config.toml
image_size = 48
translate = 0.06
norm = "batchnorm"
kernel_size = 3
residual_init = "scaled_by_depth"
muon_scale = "match_rms_adamw"
learning_rate = 0.0045
momentum = 0.95
max_grad_norm = 5.0
lr_schedule = "wsd_sqrt"
Rows from block 5 of a small self-supervised image encoder, named by matrix and row number. Rows with one number belong to one channel. Each number is 500 + 25 x the weight over its row's rms, rounded and kept within 0 to 999. All counts start at 0. Numbers have three digits each.
After each channel's rows are labels from the 100 images, of 14848, where the channel reaches its highest value: "responds to" is what is common among them. Only what is clearly more common there than usual is listed. The data: Sentinel-2 satellite tiles (TerraMesh). In brackets: how many of the 100, against the usual share in percent.
# convs0: first 3x3 conv (model.blocks.5.convs.0.weight, 80x80x3x3, each kernel summed), inputs 0-79
# convs1: second 3x3 conv (model.blocks.5.convs.1.weight, 80x80x3x3, transposed, each kernel summed), outputs 0-79

convs0.0:469462490503469518483481485499482502493509481485523519505502552512493554514478490448509497541487473485500518513500518526481462480481499528473581491477487462482529477520473477496459494516545460519521459476511507526504470480531506509483469486
convs1.0:540466500477552482503477535533486481498488496520459512505523498478479488449497507526468517527442548536490470507543509483533487486511500514528482488467544555512508508531493487501511475482497543479484522494524508455486509511511497471529483531
responds to: clouds (45 vs 15.4)

convs0.28:477521496484499459508467511508505483521484497523516458486506538542526543532498506491471490537499506517480537449467478541496472502464497526500485476509498477511526490431544486476466469496479519481549489481523494478506496549507487462485481481
convs1.28:465516458529546541510499542518534508499471479484451525533520488495511443508485496498511516517490560506480499485469491502460487505526505455533487497498461472505584487537546504518500512510508484477490504533496509498511492497496510510523483492
responds to: snow or ice (68 vs 20.6); main land cover: snow or ice (58 vs 14.6)

convs0.32:469491485499498481497506505523480525490519503484480489494542583514477550515505548512481491462497471463472503477476519541451464485492484479514507482492510485503473482475463461465512515500477533524466489470504489484470466473510502460491462485
convs1.32:493517506468492494512478497525509516473483487502503503506487494507499453508523445531467500507482530524491539478482500493509498492523536529552483440493485511511519473592470497492497455507564508538520484519485477487491505529509509465481494523
responds to: snow or ice (61 vs 20.6); main land cover: snow or ice (52 vs 14.6)

convs0.7:498514484491477529453488474490529489486511521494492501494480467488531492592454507531511480460499525495510524486503498519533472459457511525513499487491508493492479504505491455484507513526483497500563512503490481485583486499469507519489478489
convs1.7:487491485533460496506500495523494477502513494544519520477511438443486497490541497531476508498489474521458499472538540470525453475493483515530434482502508502469521499499494522502461452471508479485485522488460529476494500482465526495488510516
responds to: clouds (58 vs 15.4)

convs0.67:504478469519494534499522514491505496478553518503507508540485453475512510550456530489519510520479503512502480511502520525522497467512539540533521466521508465564527523424499497533526499484477530522482482485483519472499515485525496524485517516
convs1.67:447537524465540495491493570506504515487490537478486481491516531503478488509495519511506505482475474478503514515513496483490566494480477450463503494486464459478500500555527546498521499508530479541478531515473512493518496479459514509470516511
responds to: snow or ice (79 vs 20.6); main land cover: snow or ice (66 vs 14.6)

convs0.47:484505475516527485492504479512493490501540485516531494507514493503472492520502504516529503525470510502490499474523502451509489516453529480504493491544491451533474478503491461488497480531503491493586432493485494495533503567506512525484446507
convs1.47:483484503503498495501502476511502482448447484499458455460509516446525495481521516493483491484528506483475480487510521510523514539495521484539504474438547497501494490509506548497475513506505466469451482463539499465476506534520526470503527521
responds to: snow or ice (88 vs 20.6); main land cover: snow or ice (84 vs 14.6)

convs0.10:511482480498502542504516498523464503499479483466501506498531492511498539478464502527480503506527494558484496569498511495496454453491518475518609494485488485488505476494486479481489506492527483480473496541538501500526502498516481534511492519
convs1.10:493449509512547475486472530537530504463480497508501516494524533528504525499528455501503543527492532498466480438494483507481519484498530536513480525518486554528514510486482497563525541480483508497481500452497490470501498503518472499503481532
responds to: snow or ice (86 vs 20.6); main land cover: snow or ice (70 vs 14.6)

convs0.43:453502493478464546478513526478483475533522482508527495495522511487489523479488524562513503523463489514488451517490501488468463504500491517483493482474493434544477485461489472464507505509546458495454455522488482521494512494504495534504519496
convs1.43:505487513483499477542544491512571472480501499513484447558483510471497446488500452499478454510514505524499497516513495509465508509520463506463485536494527514455504500511535529503474536450481490513469496493496518490519497501531504473528528491
responds to: snow or ice (79 vs 20.6); main land cover: snow or ice (64 vs 14.6)

convs0.71:524512496514492488465482476521508517473504543486462522499517481538508574502447483506533507465489502517545531505537496524496478495495466488510478489487530480495493506475450457492556473516485472506473498480543506444520513484516516511501484521
convs1.71:476491501513477501492473495513511456507496482496512502493449505483483486540515488500452532497558487475485490493465504506516499526513461546537479454497518482491496544536534572500505514543513456472481515484515503540474493469490486511487487541
responds to: clouds (57 vs 15.4); main land cover: trees (43 vs 19.5)

convs0.27:523488486518498504481470473541500525490522494504482487504502525488479554491477509489519476487477485506530517476540524523481467504467490508495589488511497472507473481485478482466527542518496491496486512480565521482453503465560505521522484497
convs1.27:543484534494490466490478516495505511502505489477528524542503437501468518454524499481499498523515524501520519474524521529547519484501502539553456512506522452503497536504526542492474481495500470493510530490531491498528506541450505477520467520
responds to: clouds (47 vs 15.4)

convs0.14:507532504487498492502472468517483530482526487479489487506479495518513544549482518487496506482511509504539457498534486522526530509448498513508458462478476509537446485447452489513484535574472480485506484488516490492526514471464507492511511503
convs1.14:484517535507452512516474509497470529549475525518457479464486501498469505502507510509463481462503457512475492471510510510522442524521481467501496512471485485467545481528504481515531494487510502488444506443492496545504535517519517498487524539
responds to: snow or ice (60 vs 20.6); main land cover: snow or ice (46 vs 14.6)

convs0.77:484484495489490493474554532479462476496495499472518506477498490519513450507505474506495515470475508484502513464475480447536492496435521475540466452502494502544498499469491498501509498484475520532560468471445480509504504505469503467474490500
convs1.77:517513525490489497519489521534502551511560542481529508535508522539497464489477529501496509466489507514494482515497494527456474452533517471523528453472491498506528526553455501492453476505522489527463502511515474491483479518520482471519485483
responds to: snow or ice (74 vs 20.6); main land cover: snow or ice (68 vs 14.6)

convs0.29:493540489496497523470455472458463513533528537516498512505522495479499487561490471487493477502464486493472512529494495519463495489482477478489509504470487506507491490530448519497494474481488456485547423543501527461488532502501477514517522490
convs1.29:547522516433495557535517482495486522485496477494511520548523473510487500493481512477496503512515465480540486491474532513499477494521478507470491534466537511509501490489542499520490490501509524510458500482463529482491457472525448526560507500
responds to: snow or ice (75 vs 20.6); main land cover: snow or ice (68 vs 14.6)

convs0.20:471467507471485524493487518515454525488483483476497497436481486486512509487508487526491485507536498535513520530517466489510445518450544471491533475554523486518544495487467473489474528460503519508476496523519471510484455505472494478482472516
convs1.20:493503470502502455433537498478497506471502496501511496535499522479490527461432476480502466517481502497480536480498524501510518457550524493523478507502491454519542553509457486494504493484460510467537514481520483491495506511482479503491528461
responds to: clouds (53 vs 15.4)

convs0.49:522491510506512484515499449476468489483474458490500472472526558537525538509489467495513495514464489496498516479496478530485482469452478544524513467487496499459520474462523450508518481463482495500499473489555524469509482496492493457464496517
convs1.49:462461514493481490492462518534551480534475504481507494503549474523517487518559474491496490522492508535472528499506444514504490494513476466511483527488456561477515498506546486484529524483508492453508521520469501484524542531490483490501507508
responds to: snow or ice (78 vs 20.6); main land cover: snow or ice (74 vs 14.6)

convs0.50:464483521547446512517527493509490488506548516509494481490487460439462475487458526499534472516504507480572527477500486486529494498493518496513487504478494510497500497474504504482498539493507489483546478527445475544546523511499485489477508521
convs1.50:587498510496488487473493487506510524524471505480516493527501469498462473470493491491471494479505557481494512484511519473461501457498494504520492455516500500529497488563528440500532494497520490514510540508528492488459480518451511496490522531
responds to: clouds (52 vs 15.4)

convs0.22:533452481517514490470464493474521548497498514490520514482487513530508521526479489487489515506482480484496538485497514466451468532513463500512459451496490509498474523466459463519534510518453563505518470495493489443495476501494515489498462516
convs1.22:460539509472514517497502511494522439499505491490511488450492507492479473485521520481488489495544496502564516485451508486487492497504514539535536465498511499486502492540476548493460520482515474485521486515543451501551543471508481526506507496
responds to: clouds (53 vs 15.4)

convs0.56:513503479512476509488520503505493544472499540495497476512508478515475542468459482484481486535490497507571559498509473491512479579483499485499519510509496479483453512470469484511517531491519486487482490480505461496502524506550500551538512492
convs1.56:545500504533495477496471508492492540551499478489525559529510477498470502495555525495469502536539517456468508486521497449481504476500528492483530499494511468493534526523510481500481519519531479487466522525531534513482495478467479503553515513
responds to: clouds (64 vs 15.4)

convs0.55:499463507488484490524578495484480511508519489447495476490473463457463467479480552465497491476506490497526485501492524488510514511488501455484497477503501464538476506519477523521480516485481504456567492512483492441525479508505526489495513522
convs1.55:501483518511502478514484548539524485464521547492479530492495511526477477525510482477488487501465469487488543482473496489510497461502545465551479507534441518487511489482502489509460499504483484527520516513492459536466522549527470476518477467
responds to: snow or ice (91 vs 20.6); main land cover: snow or ice (82 vs 14.6)

convs0.59:500500493511510498500499481523464499486505514534470499451489452512478520537450487492474501492502493483539511522495478511492560510445493487492471457466514451509450490451514519473490527522486492475467449504539479488493479488518522535524510510
convs1.59:488491500487496470478496459451493497512489477514473512498494498513552469483531492464487481497482478493487483507514564506480504495518495528478530487492507508484520489491508503444460467519581477507474543461466548520506470468471518502491487473
responds to: clouds (94 vs 15.4); main land cover: trees (46 vs 19.5)

convs0.51:467486492488491520481521459542500514505503489466505494481529452475490520518482491465483476506505453516492523449436499492531447494515510504495538474517519501492528525513515518494467513519519473455472506471481504508491489481572470491520462485
convs1.51:517546482500508509558498512516538490527506502545510514477541521469510499477445494519487560532474519535516485455540546508488470480493516502537504472499492469494468487481513503519476455481490535493503494503450499474523520506521490516490506534
responds to: snow or ice (77 vs 20.6); main land cover: snow or ice (58 vs 14.6)

convs0.2:509467501505488512489494492549506542472520505512509490512487484471515544460469487500507489495479494490533547471543488527507507541510473510472533490487515505479484513492477485519520525531475446451486456466512485454480556506549502472502528517
convs1.2:566492521484466473503498516520485485512517507523513519492533478573477522545504483511513552501511489491488513517522506439506470511521533513536526474500527507515477539545529504507523487504516470489460538479501482503476506464478503508510482544
responds to: snow or ice (49 vs 20.6); clouds (36 vs 15.4); main land cover: snow or ice (35 vs 14.6)

convs0.1:558498491524491512497475497497528470470515479497491526478513449488495473488440509517497505514523520519564529504489482501518507509506478502506507494512526482445488477472472494498510596460505494470513484501485482451518487514474474490529489495
convs1.1:515491454464484487463491460449525515517497514503527498493515487522511458466548486517464482506497484526498504517509484471513483493522470505529471526515496554470494471502517469476542451529509532479486525485501498496491512559446490483526504469
responds to: clouds (70 vs 15.4)

convs0.18:521470487527468496487496481516484514488524468506479482534493469485472513509450504515537472500514475503562559491500492516479470490476454530492513488478532529514445496464496509492516565514444471516519471525493509504481499519512478494538497510
convs1.18:534543513507497488523474496486515519518470531479501536457521469480487487481566511511513498496504533494512502516479520445516488486502496467519462525514475529469518473540475472463528499497565483484461490496507525490511517484476448523512471479
responds to: clouds (52 vs 15.4)

convs0.5:466457486487519521534539494501497490480533498448485506510469477507508484522480535479481487489480488488476489589478513505480489437457483516493529498496492488544499504486498452517494491511501481450486483540491479478496470494478487546475484500
convs1.5:458517463521507473483533475501501475458513523528462484493496519500478499519501512478511473473495500491509525486472474516460563495496549497483524483483515463514464504544503523478469493517456493499448472466489478510535486486511498518531551457
responds to: snow or ice (84 vs 20.6); main land cover: snow or ice (74 vs 14.6)

convs0.31:464479509497501509463459501514482529494519495558512476509490498481466506485513493493543494503493490489496496453485515508485480593486498485493434460520490480529474523514508505490483519509487525474441489458483508486469487496508536456486482496
convs1.31:485496451500495466478533488542487512499504517516472539455516522543542502501500524516549491498507495541493489529500512531513540506517549499504542497515505488522520504497467504486531533535464508507492524531519462511475491478537483469506492430
responds to: snow or ice (67 vs 20.6); main land cover: snow or ice (57 vs 14.6)

convs0.42:475522480514503520464494488524496497498503505510480506512514479488531510523488527517488479531512503546486501519536513484506491463482506470501560503474494443540519490442520486465513466486506480528494458549503472451550506538499496533508453517
convs1.42:490495508541543476487535461466530471486476500500471475465513515493487457487502506465512487514501547545472474496505512526514552512484521505469479510513510509513509502501569548478470510454508489504495483496483488475520549487501535502500553523
responds to: snow or ice (79 vs 20.6); main land cover: snow or ice (59 vs 14.6)

convs0.33:499504520485501498521505475500484472470448477486495485533495500526541492560454498490468498518508502501469518578507510498521529452502521483506475499505518485497483493506472497495492506475506496543549480529469494485580476518480477507480467490
convs1.33:477502503503454454488451513469485522519485473513508500490480506516465474505506500511487482489484488486492504471514481491569509485495571501548486465508478476509523535515497529492530447515520507476520531522463489517475541481494475447470504485
responds to: clouds (61 vs 15.4)

convs0.72:567479463464515535471492506533493533503513522475489549500485473483467496495450441501497483487453509483523529519514490460491524507500478435508473496495507497494501521463493533493511494524461506487460498452512534478500480486516504495488497518
convs1.72:477553479513495493483526501479510475520465526489528461459483526524521503508510491498515493495523481483520519555470461467509489475506538531468532498485480511501487511599513469534524534494499459487510491477524519522506524497475485484498493478
responds to: snow or ice (52 vs 20.6); clouds (40 vs 15.4); main land cover: snow or ice (39 vs 14.6)

convs0.57:513439536508501481496456501436501512493484501501478496498522457454502486520494519561533494478507501459510476469466501472481515541476517470501495469493540503486484500506481503498475533473475516489493483445499465513490504495546526472469478485
convs1.57:484453442553476501477503490491519523494487511469414497483507481535506503481514455519489476494539491503530542549504515526490516550489495509485475530468535512484501516511524504457489498495497529492486491521509494514505521480482488493525473453
responds to: snow or ice (47 vs 20.6); clouds (42 vs 15.4); main land cover: snow or ice (36 vs 14.6)

convs0.4:458501505493493516482460472477523508488497524545486491470497497515496493484460525522523514514517494484499517519491501482511480560446491465489483462483460485503470475525454423472491482529468474501487467517517441475477507489521510518497480507
convs1.4:489506507533519493489505442470475483531503494459475521516502489459494487495503512504497504475525498471516467453470479523450533513498498467502518531488473533475518490521511495501469494504456557513465484458501565479501495491535492472467545497
responds to: snow or ice (88 vs 20.6); main land cover: snow or ice (87 vs 14.6)

convs0.40:488494472471499500510491469474531532493473489484464477481504581520482522519483474505476494472480495534450445536458500557501503510532486530497497480506497481469506479476492487493516475489501489512458506522525533505548492469514487517462483474
convs1.40:458517471467491463519504499486493511511486497470512506487531481494519462507484464514477553553496495434505530477501481467508472466453512505482470518470493496496475505468508473493516475466501455492538470498455479514496507508484476438519505494
responds to: snow or ice (95 vs 20.6); main land cover: snow or ice (82 vs 14.6)

convs0.76:457526499504490506511458485520510477492537513514486497498527497523527514492472518513535487538463508474522519503483491505515440504500519475474535482515489540535489497513470460481473487513528514498571474498466507506447505564477499488487455518
convs1.76:509495538509541533526517461488495488494510511534472490529510493509495470486542490462462503453471525473484457538489572496527544484496512448518482464482494477490483461537491514526500510513502475509496453474498496506504486524526493492509540484
responds to: snow or ice (90 vs 20.6); main land cover: snow or ice (87 vs 14.6)

convs0.44:507496476510492508509468479482499476501484510562494487489474542481519537526468486521541500485513523486513491475471480503531501507514494480498462476486523486500469484463506509478499491475486535597572478514500492486542505476514505466475520489
convs1.44:505456517506537508455481544480473495547491495486516520511537536515520461540546474486474514514486492498461536491496509494510478477489545490517510513498488549545531522516523476533538529484517483514494510491489484450477504512520473462495485539
responds to: snow or ice (87 vs 20.6); main land cover: snow or ice (84 vs 14.6)

convs0.69:502477516514488490488470475458496475502566488502480486473495525498464490502465476503513474481503489502539525500440495515476471496476491479481517488434497558491503496495498517470480503493509451513548484518571487480528490501513479539497479500
convs1.69:566532514487487504502521520511506544484475501482507517525505501513546495535498480511490570509507476492453509526490491477477540491496469523492470482494510469481460470469480483491526479535531556485518482507453523512482491550504472495527503506
responds to: clouds (48 vs 15.4)

convs0.38:495485484518509534475501488495509500480530525497503496474486441522444553535472511530454495441485488507510506498515510517454504532487477475501491462507496469486534495501480441466484502504489452501466451485514504475479490483481517537518477494
convs1.38:515463466502498472479460478504509447501472479494452495509519479481571467513510523501527431506521520510469511524507553470514522544456453502466500517491499508491489485508513541509501491509485493483464498522484480468530511487506518486486494480
responds to: snow or ice (47 vs 20.6); clouds (40 vs 15.4)

convs0.23:510495505512452494486480488479531519512532479521507485491517553497506519477437499512520505548493517502504476474498497490492449493484503460487505523481514445537515492497452443469481521543492435480524536509509512478490508503510478477507479529
convs1.23:454493508492502454523517519516553497447537501514520503509489481494465491498522469479514478501497513526501481502495536474520608531476509523493501461508491519470464497512529512532509481496506480525490493501504489509532514551501497519519532522
responds to: snow or ice (89 vs 20.6); main land cover: snow or ice (85 vs 14.6)

convs0.30:488476514561533516482471484499459546469527549501485502517516450491550501529464495518490499538504514497523540505545503507543508489485484489531517491483515508498519479481472467489540543490485464557520492498489508462540517485499494500494502498
convs1.30:506515499526481492509472459512509494540501460476512464492477531479444491554516524486526495506501526444511529473480481484526488479490487532474504491544546482509491491522503523503529466509494523456553507484517509525459543477499509506454506519
responds to: snow or ice (59 vs 20.6); main land cover: snow or ice (43 vs 14.6)

convs0.34:455419463463483497475506513493445480499525462490475479478493482476439512485511487476490473456451495486479505516466478495504481483510511485466476460500492459507489501499535475494523501492459487489495508473473493501522474473520498494454487499
convs1.34:497559498504490511523500479481486526500506525498463506529513516549509514476464534485519518504469501521486464518482479504510537508492462499549514498443445497508511515525447475500507509531513549478528481536484504531499440473501514525479499478
responds to: snow or ice (75 vs 20.6); main land cover: snow or ice (62 vs 14.6)

convs0.78:492462493466489511496477456475515469470495470504456505478511505512471543505438480554479464517454488465488491478512515547481492538545498506521493460487516485491496488482469524471506517487526495489496509466434497500495471493530512476491507519
convs1.78:500532465525512471524484495519516477496505517458526488522513468528497510450509518523533522469498445526462530472489508520507473482480499512511515497458506459539515517541547519510501473473479476470461479513511515556469486509512474487523468529
responds to: clouds (50 vs 15.4)

convs0.9:519472482519486520507451482490518562522529533477501532476509442487502489498506485512472499505538509484547536482518480520498496496465520444535475482491477495468495467493509454484532494467539523506505476503452494466541514518510512475515478512
convs1.9:488531469487484504485501519495493458519497495492512429479493526507493450524499500532479531511486541518464499524492511481529501482469517533474503498510541485491448471499505496481497520504475482466450483499532501545428482532493459500531506488
responds to: clouds (63 vs 15.4)

convs0.6:466469495498473511519499472517500489506487477509492486498494502522519525551446497513488488492498479505461488487482509624524463486484515559489486480511571496498519470483474516491478485521492516500484490507526501504528506495507492505484496488
convs1.6:520485512494533485509505515517495527476508525500507504514506454497522504498543521518540508526489452465496534517519485434484500496523474469531491501479504480496514549534509518509549440500514491509477490521498499440435510498498502533476462515
responds to: clouds (59 vs 15.4); main land cover: trees (45 vs 19.5)

convs0.52:476426529478462475489490482517491526518522501530491510444505484509453497521478497505538489466472482442531490492454538525524502521515477489491469476470491470496508494549522464509490544523514524527465465508532506494505493494490489499498504498
convs1.52:498514455509496500498482523498498484503449504474463509471505509514503500499478499492513479516531497514461509467434498519572511514529503460533508534502501539482499500511470520496546482518467542536515510519484493537532475494492471461504471448
responds to: snow or ice (73 vs 20.6); main land cover: snow or ice (62 vs 14.6)

convs0.74:476458510510455507528592515505529491504530468538495518496471468461472508489510497524513494496496468478503491464513474498519479507482504454493487499475506485491511486463480481509543476517511518535463501485515490471554483511523489509477445479
convs1.74:506491495448514521568497544485510497439486507507513501526473516519534489541499524490534514484496497506530520491522475521461492480453496493505457522544506522498478528517510489527482463487467525519495539486542479449499484518466481523521496490
responds to: snow or ice (77 vs 20.6); main land cover: snow or ice (75 vs 14.6)

convs0.45:523496482523464515473514458488501482477552511513479497521452517459488476561505477530488503475497489487510460458472517513518492497478494535504474453464493497511511495516485472523483487495507450509492461463504472487559501492464490523457473497
convs1.45:463522495485468529551466504538506491510471520477514549521522464515507500521541481461512525525492500514508520490539466489496501522477501522490509484533476521487470541481481502468477496487533468511494485526491508458487513531524434467541464491
responds to: snow or ice (69 vs 20.6); main land cover: snow or ice (53 vs 14.6)

convs0.75:488487490516500488490494469521523512510482524460466516535513469525542521549436491470475501505538503519505499490517495514533537466494485490510479486489522487514474479488459466505529506507454456507531505564484517456561507502500496523497474508
convs1.75:498518511515484564511456467499505493545499496484472468466477517528485467533514486494484501507497519467473476476513508498504462541469526478478489467515521495493531486556535529501501516501495457516485523475510477542468554437507500496504505501
responds to: snow or ice (59 vs 20.6); main land cover: snow or ice (47 vs 14.6)

convs0.60:516451490478503509474474478494478512484481505556496519514470482446485520498503519481519464477483485520513506472479496499505493522491451513447494456496477469495498471501479504493471535496522446487447486496447492472470512475507538450481524504
convs1.60:506481447500516466496514478517500500490482483509477520502544542535505510467525519533490505524529493531521463535488522458502478453509514504524479515573506500494481482495479525482481494453500529496521508524488491488485494490506507445509506421
responds to: clouds (62 vs 15.4)

convs0.68:503471480515522491491523497507507512492521494492517533512532490531525502521469539490493478549484511495464511540521519492521462502481546497521543453550520463555520481486492432478501490519495519508533496544489481483499466518500477517464479534
convs1.68:438482559524502505513465523467467489480496494503462476473495512500491514495537503517527514445503484514506490494482522534481562502499502468500482448474493495485498486562493546504505501516494465512463481494535474500471524541473524488505513497
responds to: snow or ice (80 vs 20.6); main land cover: snow or ice (66 vs 14.6)

convs0.46:458438512528498510468500509470494494510537520485514495498486462529480498516504551499521483494478503509528509544500483522455443536519487506501496488483550492488470523471479466539507431513492482475494487534502498509482548505472502528522510523
convs1.46:542550518527529531510510507514542489479503497503477486506489465473517523529496507457482494496481536459533487445494496482482539472519494497503490501519519520512478527519501557514485518433463500529484517474467540525506504463502534532481507487
responds to: snow or ice (76 vs 20.6); main land cover: snow or ice (65 vs 14.6)

convs0.15:487500503493504510506503499526515543497544526486503509481525546501485546501457483557491489485467506499515536498499517484482507561464539489517527498491486470518515501476488466496536507548527433506482474499480494478497528553496489544519515477
convs1.15:486509496527467480476464481507515474513470508482484436485528482473490451490502489492484422499518535513482487504494508548483524461515493516486478503506519531516455527516550537518504501500505480452515520510485513477501518513475495536534547491
responds to: snow or ice (65 vs 20.6); main land cover: snow or ice (47 vs 14.6)

convs0.11:435473516501468530485506479483487466496547465500495523496487513481493487542487504521494458482485507473498522497510472526515487521491497503476518474475457471523505472473448447472501496541502475495525512516510499441564480482502488537485485495
convs1.11:540498457491514484504507590488481515449475496544479512500506442473483494488466509501523531504503491505499465519525519515497511541458469506492482527505511482458498487481500493501511531475525488510479513509533503463462444521507463498512486497
responds to: snow or ice (45 vs 20.6); main land cover: snow or ice (34 vs 14.6)

convs0.8:484495449528468535474515502491496496514502565498506475516505478500477515536500520558522482485529481549500482523512481534485470545475510479492494447505508484505464510501463457493503484472493473494488474545519469481515558515507498538499513519
convs1.8:527500499494466524491444458484507469510497462502529488534517503483524500523496475435494469494479537470497503486521478490487470462507495484488515561491523554490521525462511557521502502458469514516507494454496517510498486451505497499476498498
responds to: snow or ice (78 vs 20.6); main land cover: snow or ice (69 vs 14.6)

convs0.24:511481484501475478474473514511468502473522478429495499484473458470506571532552492484484483459495484454498510503513498482513495499487468485480486453472496506504481500510513487480466493478502437509462506524504473445509498464482492492488479491
convs1.24:461528467531501514529516490525509506481547516511510508470507492532536484472457502521499528518453495523503474495474496470477467492500511540495542482488507488460522449479464522510480509510510483512563468470476496548489498530534490529519531484
responds to: snow or ice (62 vs 20.6); main land cover: trees (43 vs 19.5)