A small self-supervised image encoder, trained from scratch.
Model: 3.5M parameters, arch preact_resnet.
Training: muon at rate 0.0045, 6800 steps, batches of 256.
Data: 145000 training examples, 12.0 epochs.
Rows from block 3 of a small self-supervised image encoder, named by matrix and row number. Rows with one number belong to one channel. Each number is 50 + 10 x the weight over its row's rms, rounded and kept within 0 to 99. All counts start at 0.
After each channel's rows are labels from the 100 images, of 14848, where the channel reaches its highest value: "strongest on" is what is common among them. Only what is clearly more common there than usual is listed. The data: Sentinel-2 satellite tiles (TerraMesh). In brackets: how many of the 100, against the usual share in percent.
# convs0: first 3x3 conv, stride 2 (model.blocks.3.convs.0.weight, 80x48x3x3, each kernel summed), inputs 0-47
# convs1: second 3x3 conv (model.blocks.3.convs.1.weight, 80x80x3x3, transposed, each kernel summed), outputs 0-79

convs0.58:49 74 50 36 47 59 56 41 57 52 63 41 68 47 43 59 47 36 55 44 42 39 53 45 54 92 53 52 45 66 42 45 52 52 54 43 50 62 45 50 56 45 45 48 48 52 50 50
convs1.58:70 34 40 45 46 49 47 40 47 53 47 71 33 50 56 49 57 71 42 62 33 49 49 72 53 54 51 57 56 48 62 40 42 46 58 46 32 54 58 46 45 43 43 40 47 58 59 49 45 44 72 69 31 53 62 55 61 56 45 55 51 50 66 55 58 39 52 44 58 49 38 43 35 52 48 28 46 54 35 43
strongest on: clouds (54 vs 15.4)

convs0.28:47 64 57 64 43 45 58 47 65 55 44 40 56 57 48 57 69 49 33 53 49 50 58 50 46 62 52 66 45 35 60 42 51 49 48 20 56 58 50 32 69 51 42 43 42 54 43 34
convs1.28:67 28 45 45 57 53 59 36 36 56 20 53 51 50 44 45 42 44 45 53 52 64 59 55 64 51 41 45 46 60 39 58 30 51 62 52 46 38 64 53 35 61 50 31 45 61 55 40 53 44 72 50 32 40 46 40 32 53 48 36 56 58 57 62 46 57 43 48 62 34 43 49 44 55 49 49 38 51 53 44
strongest on: clouds (45 vs 15.4)

convs0.7:43 48 39 51 44 30 57 33 37 60 50 53 43 47 46 59 52 41 34 47 39 69 60 55 49 55 47 32 38 45 36 53 46 57 52 35 50 36 40 52 35 41 37 52 36 40 36 63
convs1.7:39 75 37 49 40 47 49 21 32 59 56 43 42 61 48 35 34 37 40 52 40 48 43 48 52 46 56 32 47 46 46 51 38 50 48 42 41 49 65 52 34 51 52 59 43 43 56 52 55 50 54 47 45 47 42 52 42 64 47 51 46 49 48 61 35 61 35 48 46 57 61 27 79 35 59 54 53 61 51 57
strongest on: snow or ice (68 vs 20.6); main land cover: snow or ice (50 vs 14.6)

convs0.0:47 47 42 52 44 43 49 53 49 51 59 42 44 43 65 48 44 33 44 44 45 39 49 47 35 66 60 50 49 37 65 67 43 40 35 21 50 46 57 48 69 54 57 42 39 49 41 29
convs1.0:59 37 38 60 41 46 37 38 29 60 42 53 54 40 61 58 45 47 38 56 50 58 49 40 53 57 54 58 48 50 32 53 48 50 65 64 54 38 58 42 54 61 65 32 54 59 49 42 50 35 58 58 43 34 40 56 43 38 19 33 54 56 62 41 61 57 41 43 56 37 55 59 69 54 45 41 46 50 56 39
strongest on: clouds (53 vs 15.4)

convs0.78:47 49 53 72 55 38 46 58 51 48 41 49 41 73 32 56 48 44 48 45 43 55 33 50 37 48 65 55 45 41 57 39 69 44 55 41 65 41 53 42 52 39 39 57 73 47 53 37
convs1.78:68 47 73 42 45 47 66 35 44 56 42 47 52 60 59 50 56 59 56 64 42 47 44 46 58 50 49 38 46 83 67 40 49 52 60 46 46 46 39 57 45 50 46 41 46 54 41 40 56 38 56 69 43 36 57 63 55 53 56 33 40 39 58 30 44 63 53 56 44 54 47 66 29 55 57 52 47 59 57 61
strongest on: snow or ice (57 vs 20.6); main land cover: snow or ice (48 vs 14.6)

convs0.52:77 48 35 48 51 40 68 45 50 64 66 48 55 54 56 65 45 54 55 36 35 62 50 55 44 67 52 51 38 50 48 44 50 50 58 31 42 70 33 46 46 44 59 45 45 58 49 43
convs1.52:43 62 38 51 50 50 37 34 48 61 46 54 55 50 57 57 54 41 37 45 50 42 36 46 48 54 56 47 49 48 44 58 51 30 42 56 43 33 67 44 49 46 54 52 48 41 36 53 10 54 68 31 53 52 56 66 32 61 41 52 49 45 44 48 50 51 61 51 39 42 55 48 76 33 51 58 49 40 55 55
strongest on: clouds (53 vs 15.4)

convs0.12:55 59 55 66 71 49 36 70 52 54 55 59 55 52 60 54 43 77 49 58 45 49 51 54 49 51 49 44 67 41 59 35 47 54 44 59 53 60 57 55 59 45 73 40 30 53 51 46
convs1.12:48 51 55 49 49 54 35 57 68 49 38 43 62 50 51 41 71 52 50 43 51 46 40 30 35 70 54 54 50 56 52 52 36 46 30 47 57 39 37 34 37 50 40 60 37 49 63 49 38 45 52 42 40 49 48 54 75 51 52 45 33 47 51 29 46 41 39 56 47 49 65 34 51 41 25 43 48 51 51 58
strongest on: water (71 vs 40.4); snow or ice (42 vs 20.6)

convs0.46:60 48 36 41 46 43 44 48 36 47 47 25 44 57 62 52 41 39 47 40 49 39 29 39 56 48 36 61 32 39 44 46 53 45 34 32 51 58 55 51 42 49 53 45 44 56 33 34
convs1.46:39 58 40 43 59 55 73 39 43 53 42 48 61 64 61 49 60 45 59 51 51 53 45 48 42 44 55 46 37 59 53 57 53 30 48 63 58 50 49 61 45 44 54 72 57 45 40 46 43 49 36 36 46 66 46 60 42 46 52 34 27 49 44 40 35 60 30 49 58 35 71 31 39 49 62 47 45 45 55 42
strongest on: clouds (53 vs 15.4); snow or ice (43 vs 20.6); main land cover: snow or ice (34 vs 14.6)

convs0.42:44 30 50 32 50 48 50 39 43 43 55 47 56 42 44 54 37 88 45 41 51 58 38 57 44 61 38 32 36 50 38 52 47 53 53 50 55 42 60 52 68 42 50 54 42 52 54 52
convs1.42:69 49 64 61 47 48 52 48 64 58 51 43 41 56 56 58 58 33 47 44 69 60 60 28 31 41 34 34 44 54 38 49 46 54 51 55 54 53 29 27 37 32 48 63 54 40 34 55 45 50 49 38 37 55 54 47 58 61 53 39 45 53 58 49 46 43 54 49 40 46 66 30 45 44 46 61 49 64 47 48
strongest on: water (71 vs 40.4); snow or ice (51 vs 20.6)

convs0.59:47 63 49 39 47 46 44 43 46 47 62 53 56 36 55 59 34 60 44 31 47 44 61 64 38 60 55 26 52 43 41 37 44 45 68 41 70 44 51 44 43 42 64 56 49 40 64 50
convs1.59:59 52 45 60 39 46 51 40 57 65 51 50 49 42 45 55 41 48 46 47 44 56 68 62 44 75 56 43 33 62 40 36 32 49 56 46 48 66 64 54 54 22 59 47 32 52 52 56 37 40 61 48 38 48 37 64 45 63 34 59 42 46 69 55 70 40 50 42 54 50 52 55 61 47 61 60 51 51 43 57
strongest on: main land cover: trees (41 vs 19.5); clouds (37 vs 15.4)

convs0.31:43 82 43 32 55 59 49 41 45 53 58 62 52 56 63 39 44 44 59 51 40 36 57 56 55 68 41 44 60 52 32 52 49 46 55 56 63 56 43 45 65 58 69 50 50 54 39 52
convs1.31:55 51 43 47 57 53 53 53 76 43 50 50 36 52 55 56 63 53 48 53 33 54 44 51 37 45 59 54 45 54 56 32 23 42 48 39 39 54 46 35 42 52 51 52 36 54 54 51 45 49 47 51 39 42 63 33 74 57 58 48 36 42 57 23 42 50 62 52 41 45 38 40 30 55 31 57 61 52 43 59
strongest on: clouds (36 vs 15.4)